Rows from block 4 of a small sound classifier, named by matrix and row number. Rows with one number within an expert belong to one neuron, the router's apart. Each number is 128 + 24 x the weight over its row's rms, rounded and kept within 0 to 255. All counts start at 0. Numbers have three digits each.
After each expert's rows are labels from the 100 clips, of 14976, where the router gives the expert most weight on average: "loudest band" is the band of the loudest frequency at the time of the peak. Only what is clearly more common there than usual is listed. The data: acted Russian speech (Dusha).
# router: router (model.blocks.4.mlp.router.weight, 64x160), inputs 108-159
# up: expert up (model.blocks.4.mlp.up, 64x80x160), inputs 108-159
# down: expert down (model.blocks.4.mlp.down, 64x160x80, transposed), outputs 108-159

# expert 0
router.0:129149168156151131097066104166158127106151194183082097131160146150111154104155119180136118126118091131155129112112151097132133099172090121127150132136143139
up.0:114081103101105125139087111139152142097110123158147164124135098094133128114119120112141145107102097127090124120164166127133168139095154119137152124128118134
down.0:131137083156127123145089153098136109149106139131087143158136130151149149151156105132149100123123156117076143123126089134167138108135150127074125183107149122
up.1:110126129131156125132170156114150146105110146088095143153138122077131176160107142166134166108151085157146137149102100088153121115096166130099146128122112118
down.1:150111161164124101089129137135125057137101134136167136122138095115102139088084141119139165119179148103109119164181165144118139078134104120159152147168133087
up.2:132137142134093176182113123137102170128153115098120114121100138139152104117116108141104120143132115152108116133121213130119153144132132157106130134143106113
down.2:152130106143162128169117166127102163138094101129086109112151134119124150124153075158132140161160143106140123165119112160155132100120167124153164135160091145
up.3:137132121086142110180141136131151132149117097126131141140117147127171134122081121120123125169082113176100132142110140122126136100156152143094105160117136127
down.3:110132173177110105147160143141087152174155147120161111127157144133131087129107163106108141104115155132149069116144128158134119125152085119119084100142120106
up.4:141167107165134109102147128098114080092136125103088110135096150153133147194142154134128118118141109119133124110136163138162133119107152091149128090140131106
down.4:058114096079119154111143084103152094145078112094178127105139137129085146131134124085149103111151127095147131114128129142149095116142147106128157139106157133
up.5:167105126128118082096122120153062156174174142116102127098114097117117116131165153123107149167136130138136120166123118113131126121126183083121146101148129129
down.5:141123136118122169156110172151115108133109105153134123145146108122089118121124115120113129124114107099102109121130079115095134143130128151100146155142115117
loudest band: 500 to 1000 Hz

# expert 45
router.45:140119162163140155127065110144170141120157186179098129120122138138114156095114106157140103130121113150164138121120149097140123083174116120153152129120133116
up.0:141146132111115154093126159097123101140149150176142116140120114122122079133181146117164118155107143119114109099120119113125152151132086054068136171139106085
down.0:120096144106136125118099111108169119133108114112158129117129137140118176094097146126156179077152126106145121122151141148151137077164108134084132166099120117
up.1:135080151096142095109120139166148176140127097110115079145113128139105100109110104147142107084113087114122129139113126106118094103053157129133131142121139116
down.1:149118084093116119152115129068148170073140163121143101117131154141067142111138123103117104161114090113137134111106123099113105127134113122132108119137141071
up.2:113116161106126159100182131125103124122104128164128108125137128115087147115097130106109144101125131149160101144113102127156125127164138118167174166148143157
down.2:140127103148112120096105122127114104126137144215105114078148142138124099128142145124110143148147096079117086135142102152116147116053143137183126108129097153
up.3:124114142129143145107142136115176133154102099069132217114119129169120121125146125160120127133134097123118170176152103123088185125100126097111130114154103134
down.3:157107125123099176152118084129154149127112134120145174142155122123141092171116155145152125121140144095132148144120159092167136158186149140107111078128164178
up.4:127169166107135116061142187149159130148137153118132142106135173130140155157152148146144105181116117141127082139121117090135120129132141108105110121124133090
down.4:149088194113163129131130134125154097155174134101133102139167117143136133094141107090156140158153121126115132129127162139104130127150145159147108148118127111
up.5:147168121107145118117143190120165149141102116154122121141109136104113107126169123134192128150161116166149133103136072105091140140107089103132109098082141157
down.5:129140149147142084158132141113116133138107124126108118119127116115142131097160095139126125162154156173144160107188107157131145151146119144122120144142129096
loudest band: 500 to 1000 Hz

# expert 52
router.52:120135167164148136104062121159174131102139185205087135129117163130134131095158126146129119119113086165169097117117148092149123093152096118143131127134162130
up.3:160145166120098101130127120124117155154099135166152129142132094110157127135142119112159134132147110132125078099115119137154133120131127153156113111150091105
down.3:119157132099174160137126100090112132160152156136144133159162104154139107106126113108187114111130117137137129155162150127124097136130089132070091103134104160
up.4:081084142106156094118147112083142130133138158152108140126117138100104109122123121096119107144128139109145105119156154133157106127164089145116156113095151142
down.4:117138135124153172158134148132131143127091125138144100115107101176099101113139077122121128136089102113080135132113140097135071138175128159122115158064118123
up.5:126097100136156119171095112157145153123152101121104127150124130141122118116170130138084125181115166110124128138115135140125099125129095093152123135121168121
down.5:066098091178094113105171150123111134137139095153148108140111143179124124128138104117087120141128148121121170135124170143114156131122165091104134152138155103
up.6:148122120138120102140136086153103148121131084140132159092085125114153123087134128113109105116161128127118127089095071168139117159149143138110130116118155104
down.6:131137121100082126129121138147134147124128110138114150106133117104134115178086147165128144124052103146150093164111107138190142094075169156104180084121104120
up.7:187116101120121125118142137103162120158150094076111110116120109134119156118136120068181119142160116156121124158098128122090128103111116104162110126140119112
down.7:095103130130094111103151113127136106120117096103081138084136120126138168123127134125110131124098141123161155146154102107128082130147126118124157166140157133
up.8:115141107125128122088083103144105185121153143131122125160121138122162175129137163097124121109147117126101145140117130141101129152114098107126146141131137109
down.8:129150089141137116153081148170132130102123117101125121138110118094087147100095131119087139128117107142145152150103145113126137143130154100138120100167134110
loudest band: 250 to 500 Hz

# expert 17
router.17:128138154156147160103092098134182136117139213201095128114155154126109134090116115161121119114111095134164109126123145112143122115169098123134126105097169135
up.3:092104150099129142167145070077147085101120114118143133116123104113132122085165104116136158091126163127171123115135103168163124158114140118100139126109128151
down.3:097136062135176137136094139112134108091103131147128115107174142143158093137130095128124099119146104115130156127145122133162124099074067131139171129177087115
up.4:187120081119098164116121084125178103136161133118126126134147101088118135106120145084168130141132157086152102145133120157163150122125075112127137089121144136
down.4:104122137179158098155126100156132131145131116149130147104140091123152127146132103159104145129132072150132154090151103142148186075088087135117145116099131173
up.5:142078133138150144146088123145138149135163167144122135161101134126122114127178137109154135113125106173116133104159147068108123089077109126172106140141135084
down.5:126152142121157115123137131137137118140125119140111141146101120122117065116127121108099120129206134136142164080093113134123128135155141142171118127158159159
up.6:103102093132110143122135128143095175134151137137092164096123122120130123147132131190136180133137169113162156167146088110138169122128158180113129132129122146
down.6:157148166134105103121146152112140142093112062122141094167136115139153106153121160140132096096145153129125119135118158101113090178121156152115146117114145085
up.7:115157166146108139148138150123151122136088131163184166099105120144132142149111128145106160116159124142097089124143102104174112087108084107145166182120138130
down.7:105085160123126119131146136129124164115096166131123162161109127145140118144111140110148131116144133121097131155141106174152157166159118166108126137146102074
up.8:081132129083092124091180120121127142108091107151132126131121123122090115162144134150106150097135161072120107120097144139183137151119152145126172115161104113
down.8:105110096147107112110126086117122100193136094162123129141147123115144096182099103117109161134116103098124124123147088123171128077096128151132087147159142105
loudest band: 250 to 500 Hz

# expert 32
router.32:122117150132160130124078113159192139108161209187085128133134135138124154096135114144144114124124100137169112114115150100153123110173082122152137112099161141
up.0:128147134139075124091130169150133154178099109101162092154141155141141124074100136150138138114113084130117145108120122161114109155107136110125119136137175156
down.0:090152148127113118117149105123147134086105140132103155148109123125139122121113124182149120113144178138136110141148092100137112124130112159140157132130126132
up.1:163157144181097154112111120156098122125151112118136114122083118068135132144094148173150127110125162099137137120076119122164124099091094136132123081129108120
down.1:148104135121138157109161075146117116141131155167081129137122115137082135170090126129128105153093163123156157112143176111124118140144154099147121089151169124
up.2:113111105124103145142126110147133129157127136151150131125110087139146124131179139113167121129075164129122118121131118148123135139152107167118137149126139141
down.2:103108146108152088115109112123140119161088133120139135102135137165129107138156136118135133125119102142184127125141172112129158122150114111107162122152157096
up.3:083158134148110143101176108176102162127091110165099121131136120136106123181134097134086088135127145150110124160159128158125117183132136165115105132142144076
down.3:137138128134121102081127154123142181139145108148108132135150092170102122131113134134137168171106116102133116138077099139149139139147159132130148147133120120
up.4:111104099106163096114136144148117132166123143087140143134122126121120081082154113173137143127135117135101134160106115144140106142138120117131135129066119127
down.4:128123130128100139121164107131150137111127159163135132135170147126116124123149129110113132093108156154116118102082136111145124113124142100108123140103106147
up.5:120086097107161179132163124105144149100128137145119159138108179093125157102109129165178114124101108155135139099148145152150116134143100132145115133118136137
down.5:094159127148093108104121150182129132104111162167142111136170128127142142130093159120152118128136122123097133127135106143118127111089120138138096086127162132
loudest band: 500 to 1000 Hz

# expert 58
router.58:087113145094120111144169098120139108152083102122116132112120144120136109099186124143096159102121093116127127170140096172104142115056160138121125131102120165
up.0:124113105146131101102140115114161131125132109148101143123108108140138146095088116094161093119111162114166104119113161132144128071138080115168134170176124153
down.0:123117087153131132089142129118145138161129101133138094139192112107148153135110130132154134134142123126139111128133136123135141146048141114124130145147121113
up.1:130148114134109125080120156167136166125133091172109117099083093119173139155145122116121146131115149119174099098130178094133129108180108158139104162179126152
down.1:133125103115124130096129130116126131148115110107109108137209124132122147137122124123171118134120116137134127142127104146127123143059113133125113157121149116
up.2:118138122153126157125088135148118111088152097118183118140135074150159158089097123127146083136129124167145170116131154128138104120159120153154130153117150136
down.2:128123100136129127096130132129138148152128114133122101136195134117135166151125120128173133111139118124146112128139150165131128166058133110125132137138121090
up.3:115141122142138151107109133152126140095167101133180120121148071137162133118121145114165113150152124166157169119135189092138134130135136123100109134157136139
down.3:147131101132097131099116112119137136162129111122132085135191140136148152139120134131163118148139120132176122149123126148117130179064096107127127143129126109
up.4:138138136114134135103127117118132145107148138136112080153164116141126152112107135090180103127127119133149114140130116172119110100177057100127188111130144128
down.4:140136140122130104056110123105125123144147091132123130157169131125143134153131118125127133108151142118136125140092118068110134145077126115124102120114130145
up.5:094159095137120175118103147159113132106151082126160129149142091135167120107117122134131069151128135160148168114142165118112120107137134132160140149157127122
down.5:135137111117128117089141153116117135155124103137141095137185117124143156136128130124156118108129123133171113127129118143137125165064108109123095153129110108
loudest band: 250 to 500 Hz

# expert 8
router.8:122116143168137145121043119161175146113145169191081126113160151150107142104139103173150114119133084151157114120137132116131118112147076145129161134117151123
up.0:128135102145115112089135156104120143113118177149127094108146122188129127109172118112132128143151147129180125093133119163128139090104110095114073079142154125
down.0:118140149095114074119115154149095148126163111143150110111128113138110138144157139113121150107148142142126157155145153116130094081140134126134136139104121137
up.1:137101167132133141127112129118084110153145099109134135110113135142134143114132135146150147074120124140130127129129105133156187117129149151138134114091105104
down.1:131125145105125140126127149147125117121099138144124118126101144107125128139137105154126108124069124133138139141067124107115146125140124137137163159143168131
up.2:118152168113134124099131169150161108136141108096154129082126175111108152134113171157124123157157113071105151136112132160127110136141126128114135139133067092
down.2:159096119138130121151110136089132106123126142116107116126114160123075158119146121121080119142173117152145133141111122125088140156152117130149067090155176133
up.3:146147126148113128137119112096119149115115137092122197101164120085139138173119106117156113107132074110141130103096145140108134168082134119131110147135111119
down.3:108135151106140092128090123135119178138147125110110144129116109119117095123139159119120141162117112110089159144102122133132114092112115115095120109119159109
up.4:098140108138160135116130135159153103141117123093116126110103124128101136142172100125079121135153145091140106155124141149105146089123092145093113184105121134
down.4:148123115143119112111115142126121124112117074133111145140120151143116108105110092097165102146124139100141160097092129099125143101153137131161132144122153107
up.5:124136141148139146135134090173139142105136118101082133137126125128129180120146112128120124135141084106126098148113110125139173177100113125117105133160102113
down.5:152076149121149140124155152100090105085139112145186149133122129125166105150135155117116124117126142108147117117178122109142091135161131098150149153176102128
loudest band: 500 to 1000 Hz

# expert 26
router.26:172140082079101139134156114112077111128138087107123128146143112114142101129129091116130122132119155125071122096106136143148103092120094097136149126177084104
up.3:111129155134120134143150128168142141135124119151121104088129166137126149102125158094102125140130120120144133151111136134126150162104215118159106134067152142
down.3:139127123134133128155144146147126113117124140110106154116141109117119142121133133124130143131122125133152119110124149147135128035024135130133123129097121147
up.4:130139103151095135114138124193131148106161104132087132123107177120122134123146145132111133124154101125143089140121147115136209159102154111147106108087143130
down.4:128142110117138121161128144120132140118114144145102160108136094117101130112147145118113146133114125122143125125120122143133144040011146128126100121111136147
up.5:146129107107124106105147107112127125137104077150109124087132174118121135094188178133148156113125161119159115149117136144156192180184100127113109130091128157
down.5:121110124137110127160144150148107121130123142145102162111161097117124133117119134104114147130125143126123130125127133145117143057000136149134126131122122135
up.6:112116141141124138108134137135134154131113131126143097076129148147129133082128179136141106131122100141159158163119131139175117144138186141148104124046130130
down.6:118136116130141114150150143112138128119115141131116148124140087120128139095127147108119140116143128106149114127142133151136136033033126137112105133112126164
up.7:161148078078112138139158134092096112127136088106135118145135104115140116126134098104132118125125155127085119097120120155135105088114090092141149136180098113
down.7:131124120130130132110131134135112146144136105135165102140108131136136100155137112137139117134136113134100143118141129119120117209200114106137140123157147118
up.8:168155124094099161145142107127075110136134127138111135146153104115126106144109073125111108120123150126075099094113152121146104072093095141158164149158094129
down.8:120134167144105102083126139133117116106117120134180099156146143127137139127124115138120105124115123147160109143134112084141125202245113133128136136144133092
loudest band: 250 to 500 Hz; 500 to 1000 Hz

# expert 46
router.46:124137138150151167114081092152155116136166210205099143113148161122124127095119101174138111122138108133165119121117143108152135111137093125149149124074142111
up.3:142133174098162133153158081130107090149130143122167125151146127178105090158137093124136113150133086145081153147172141121085135154074106108088163126122165115
down.3:141154100115112107130113150077130131114097150110126113155159098141129166086077113165105155157126170126104144108128162119138128150135070111125126124062112147
up.4:115101092114148147125133094120108129125133145100132143162138108152142110148080116157099116127122125110092143113132104152146135136058094137118145127126112117
down.4:123102127186125158140136112134128140125128156107136099150127158115078121094129151145104122111099122130121114144127131150159101151104099119107116103126118123
up.5:180146151156078178136144112146143171126124166140099094109179123136150139104095138121104095152090131147150082136125126160142074105153112125108129178138110112
down.5:123085124139108135095124125153107154094170171130159123083113121147145117133137125131096161136093157123125171160102077100134122153122115111193123118124098126
up.6:103166091120137103123128170137132133170152086157105150120113194172150116106118123173140107124143156147120094142176139110109164102126102124118095101154136143
down.6:147151131143123126123131132135121143126124116171109129122116114115129119130127122098142160121172075118116109167103154160121100101145116096116077124142120124
up.7:159102131121148152103133104097100080102129124148121136126142155091122106166115142124112127122078112138155115132123097118158136121083101159088104143131153131
down.7:133150079136110108129132087128131122151115158121120150098154137173134120133168152099162144105139159100132108135096139182117136111113140134132148180190112124
up.8:174101079134139089162092130189125131106107158128164125126141119142137136111101123120089107132122142132150093143107123147136143195185139118135117130152123119
down.8:128151121099104142126121111083154081117108127117169127138086146126127106193119157136126116087139116093147107093073164102099129101132128075147127130147138100
loudest band: 250 to 500 Hz

# expert 62
router.62:142121138164128139111074099153160134090151167187085129120124158157106144102144107160123135108123103132172113114130157105130126095159094116154154133134146134
up.3:149099149147127157100132168138102148145147131111129124165158139138123109139117167138143137101130105135146092104094104087132112134110162130108138135152146120
down.3:126157134118151132147120097142114107117128108156132125156143126150142116154126105109132161146166147097117143141110120119130121122176144118142183143135137136
up.4:117155088115105128165141139145145134132096115134147145117158105125153132188137102075128129106134098142145111130166134117111180121117148131100169132092125181
down.4:128069146148166130151135119114127163130102093097093113146152151167103107117136145137087126150164176144143126136126120130069120102168080139133118102148168135
up.5:132130152116132153141096120155153131109082120156134144133106125133103106124081135087091149106112120112150116087115146152131098157148134136139166166167117140
down.5:121123172155125137093092146150143142129121091147113145154153124129110110159131146125105135118121152082140113119141149128127105172111118103084120131115135104
up.6:111141130159139125161151167177171097128165117188118165112143141126107103157140106128118159141118140128118130126152128156142151130162081125137119154131150121
down.6:096127122159139151133161101116106095115120158072142145155092134125123120112130159128115111173145096142106108106155097110099083147110152152106141185131113158
up.7:122100150143123123126119135103148100141097127132156101125117106098089136108145133117152103111128157099119114173173129138097118138113091140126117132090096122
down.7:161113104120127113134137146156104151098123126104154095097133126118140130165125111169141130137136106146167139124132128146157109121133145114186150096134127128
up.8:174120134147138143150140111127088166141150150131129117139101128138176148114099125137121094130107127141123128114168117109068107140130160118130074139067151115
down.8:124123181106147129111124134138123139143161075136187124111101161113172162141135159154103139157137155105105148123124092146114094126145095121149161134136140121
loudest band: 250 to 500 Hz

# expert 20
router.20:124101181130127128113063107133158130114151203169100117150135140129104148093125108157144097119143087149179116097142152121155105111151090106154150139138131148
up.0:152084147127110138130160118151138116126157182150111116093147116130126125122114074155122118137118144122145116161105101106086126100129120157146119085080149136
down.0:135154142155163137139132123171147149129115129137127186128120175160179108152145120134156089110142128116150134125128159129126135104172084117168116171111098155
up.1:128105131071068104146114139147160109132129106144124100095119168144173137113151173107145100132114108126170152082089096108154113127121134134085174141121138136
down.1:108115089118123135136143153094141146112117138128118115097170111125126139093105116136127127152115183120095116142135157101130109125127101104123149102124117116
up.2:125107108130116119107155193143137168131132129132113130147159106168084137174097079127114146113120103134144111120089116122096080105126156118154118196139130143
down.2:137151172148131123122110138146112109137106115107186125114131134137147125131123105160134113145119120124173111123126115174138134125070108132141115136114103123
up.3:126142118152104142080081111118130134121081100097101140138110123165144125124150156143126139085130124175124154171134165120102134113108088152112116117110139106
down.3:115122129098092122089155109125086120129156146144105118125162092100114145130143083143141057126117104116138099107108152118148125144164078129112150148139138159
up.4:095144116121103130155114120130178128150119135132113115118104108101117101167149120102084104060137131153177179122119109110105144125108127134113057114109123142
down.4:093162160127127124138105127136128079118121122141116161182122117092126098121107134110155118130156077093104130164077146087141148135151129103115145128121103133
up.5:140127126101125146125140126123145143136133155135114135119150135190137173110161160113101109157136094133127111114170126164122121112128122110116139109123125106
down.5:106131160116112148103100142103079135120147100167111129136159122159133122165119161146132129115178144132121137147143139156144105151154142073137128138099134137
loudest band: 250 to 500 Hz; 500 to 1000 Hz

# expert 14
router.14:158112168145120154135058117144155124115170197183099095142150153131108146073138095160123107123126105137161116115112132132129111093132097128151163129116158132
up.0:187148159145181131111134152154139089102147158123165176102186112088133085073123134136122143151134119136108134134127142077149126099078100112119181136089151156
down.0:133174090120158075122132124141166111147162140118160117111101134161177139154125107141110128119126094095116107164108100131150132121128168114145081100087093148
up.1:137118126131123107143139130112154121144136144105084105197131152127134129100068152131161126130119127133143146112105078134157151125082125162166137124107122103
down.1:123114130120131104160154162099134133102115118133183156125140110098123117166173085138109126131126135122084129147160114136132111140146128116106107135121123109
up.2:162159178136099124107141084135116126113131090094120128127097108128134123153156103170083138100170123153151126151149155141113107102136132099131064132158075129
down.2:149153135142150122169118103150141103102149088176149134103122120145127148091130114078140159105108138152129113146128103119148161106116140121145141168137167130
up.3:178098109126173132128130090144115166096149108112166169092141106132117127145121141089163150128153160113139135175126074055128145103167103158164136149124152139
down.3:095138101104097105151153133136103148132121087098148147114133118085153097130129099139155123071081123132104120111113111152097147129100185143098158117147129131
up.4:105096101108117133125140110112117134167147134107151134127096150139134134101100152107134145144117136106098112111128101158110121158153133112113133107117154110
down.4:155142131088107135100140103150075138091094138116150123121103067137108122113111105116105105118112122140109111133143085151112142135195133098125110127110111122
up.5:154165101111142128149116155130100131139140135111133113159162148117150162144121137153163127166158095122143145109143131093116115168121156143121115145138142123
down.5:164100157127119156124129171112126136105104133104151146151141155148147146151160151112087150092091122139094137097109140124128148138120162123106128138155138137
loudest band: 250 to 500 Hz

# expert 51
router.51:082133150155153140149140083103155154093111141161088151112106157098131102112087100154112112092116146116153131103101131129095105102165135154139155159151152168
up.3:154120104103136094158127117118131113162138152088158123152131123136118140101147121094129126149116123150104143113142105142129128120051201103119100105101135147
down.3:119111133129141128158119132159133110186129143124170127133173096124125134104122145120109105149121144126140151122136142205122127115086146116131142110066120126
up.4:080136125142146165151163094101148167079131138174108146120124153106136102113070103143124092112122140127143128087110123144093090090175118157135166144150153148
down.4:135138153129122142105111134110128138087123121139078114128066135147134115182136129125117137112116147125113129113136139071117129126154122126119146122172122132
up.5:142109121105132140105124123108123140181124133153146147111146125145132127174167144114122158134144119134122142116142120150128101200189110127094136088114130079
down.5:135133123124119124150148131158103102169109135135188142114189130108106127109096142114125112121126120136161130118119110214140141144106132096126131138094138108
up.6:124155117101132110120097155113088104147131116105137104103122142108137154148166142122132142155101117128127134126131129128182157142124181130104114109110144138
down.6:154118115122120123170135119141127131143119114136160101127216083166121151122117131134151092134142134130151127128116134184118143115105144125122130136083113144
up.7:203105107094119081121118120153085086145123120113159123119132114114121141117165139106126170145119124142150130185143131115176144122077108125123077152113121104
down.7:148117128119121126159138102122134127149120146111162095160165127135103124092112147110203096138141134157135156136125115171131154103126132127119140138115123151
up.8:161144105141094132102091133147136125154116080119129137132136119151143143175113111106144109132122125132121138134130179133190175139130104110159108118138145107
down.8:131112141102120131135139119129131126161145097144175114137185112115129138104124148126133123138139129141167116130139104151103138147100125113122127125123127114
loudest band: 500 to 1000 Hz; 1000 to 2000 Hz

# expert 21
router.21:128120156153158126101096119153177153119153147184099153123125143153174149128137088166135112125143103169179120139107146096140122084177119118167116125144132152
up.0:150099095169095117122128149121129137159143118128122143122130133101109125125118142116170127159129120104133133097151138125147095133134103115109154101107133186
down.0:128166178126112124138133138129157077127150158121138156125133164116167144143074124116140129179141155124103112158143138080125115084155115139152147122161095135
up.1:148114117092153118140153133104091137129097134102105119111126101120131096081138112143128116080055120113149103118122082154109139089188154136090115144153120165
down.1:119112100116175137090127169110110153094158117111113117110151114143142132162106075107110132111137146122081117087164148126166102138079153115140144157127119146
up.2:150142171093096113098162133108123107134136104140111120118121118133095128131122141163130160122144131104114134109097134108134151107161083114093153083108100144
down.2:125153073117073124157158118144111161098099162108105156153117124102118116086089105123092131190164122090135128169117110136117142123097139152093088135118096168
up.3:110116154129081155198162105134068117127126130155103139106113116106170103091121144126110157184133147101129132135141147156122122126090151107151127169187113146
down.3:136153161082167119083165149098119154162099186120102091145132171136066143069142120099134158163146107140149171164129109102117132110144140131137121146125112156
up.4:154088162094114136148130137121097121132138110122164125156150101159137136137151119138152120157129106133120124156149088196112056104142132129131111147147091130
down.4:132110145109143115104136155140090139132095139109107106113118124111132099129095119113108139162135144116162143132101129097136150121110106153134153135185130128
up.5:163132112099131117174134097166111146169138120103154093143100168139107136122085118118120122159126138094137139138091125126114128142122145143148136133134128142
down.5:088154113165128133169173164156149106152162130110124134110129092110167103108102143093145151105121170138149100110118100132067139114141113094128155112134122143
loudest band: 250 to 500 Hz; 500 to 1000 Hz

# expert 39
router.39:136123133146153160108070118151175135121163188187115131115141154148119158092139112160134119125117086162182110094133124110131122093138092119126150146110159129
up.3:086124169126115131157167155098144158138156092114094120116157145125132143144113148151126149106140133170138150129152173125143143120115143129141153159121120101
down.3:133116156147128134139102134097091074095108103150101124108136113102131115082113053105168103138143084129121164138171119170140118141102185140127146121135115117
up.4:130121123108132149109103127112140132176147143128101124137095132120097101109166131145150176128099118136144129160128148115122157096167127133166073116141086148
down.4:140110156144162145129123142145165175100135122129048104129134150140127136140128119156135085112150088130114095118124099129119087137158139111157143157132116112
up.5:091136114137108112143119096113115125119113104129140161105114134125131101086124176168145123156130102139162137128151144111117122154138163141138113100075149150
down.5:148113114140147155168104098149150105111130113151119126136111114156141149088143146129105118086134104109183152138149124139149117144106121162142130090106067123
up.6:136149076161138131146128128122155108154127145126155118146145096149083136132102123139091158115117136093133126159137120123156116102123146106125112143165164107
down.6:087136118159122108119105131169114146129096133148106140144125112127164112151134155112100084149114124075138170128157156095125159081157079099137103099139103122
up.7:128135127099143103101134159183118146127127124183179076132147117105127158135140114103150117153135129157126147177124112119117149106106114119083126113127162101
down.7:110122155110113136147150114126117115125157103145139096118172132125129150087132102144112154141140147149149167138113142154118123096095133158159130151168118091
up.8:150122095145166141100188104109117122116106100157142133106120107139146135154144135145069116149115142149100103143148116155127175074127141126105132145109153101
down.8:154126122114132123102100166169128094158098121139126102150079132165157190131096123156126096099117110142154131129141158118063107145107128118137152143159149146
loudest band: 1000 to 2000 Hz

# expert 1
router.1:159120162144127149111063100136136139118155195152110104124132172124100150076145112146123102138120113115157145134109147108158117087138118127155145143109133113
up.0:105104136152114167147132115133131135116115190154125094161140143115115114141117141126148149149125119154134111122142097096153139111122089108113151147137141137
down.0:126116137126118101119135144156102171142087073129168128172175157112124156139130172090150134091107131120134128158118127173117110146154130163131111182147192090
up.1:101154174161127143142107102140171099177122158155111143112157124147121137142093154161145127129173083114136121148139101127127109125098125102146130139102144172
down.1:131119171128181155140112146122116097109109133147137131168117130144124145145087156118120120071130118118173169119117144099132115166141156093136107130164094113
up.2:152134124170168122156129100086118108125134129127174130138126122153139118151135148134119139151108156104173078079144119129113146161115149113128125111129162135
down.2:121096107142130140120137105155135122156137121124148120160142135148109127099112118127113135127130129106188129158139141153161091144147156109118109111096120143
up.3:124138109126150152116144154095182146103099142144072114111136137120143127136096147112120155158140128121169175125169109098094142184131115124107106109085137113
down.3:120103121117141131143129146153100127150160129092136091137099194063140091127140111110146091116151153134142105138117124144118107187157128102127142107142161175
up.4:132138127111129126120164103099139118139134113118141105105102116143144139150172116126113175116154173157132120140157117137134090108157143117148138149142145104
down.4:132154110153129106159069135141101123073155089134126113126098113097136113099123113111176128130126164142106111149184107125125139116159160115169159146147088145
up.5:137131119096102125096169131066154161144137170099078162132141136134160164156173134129153154161120165145102125130108131146132170146145142112118109169124095087
down.5:124136116148098136094128128175163080116095153113126140131122097106130127146160127146118102115111092127101125163111127142118086081157140082146123145168148102
loudest band: 250 to 500 Hz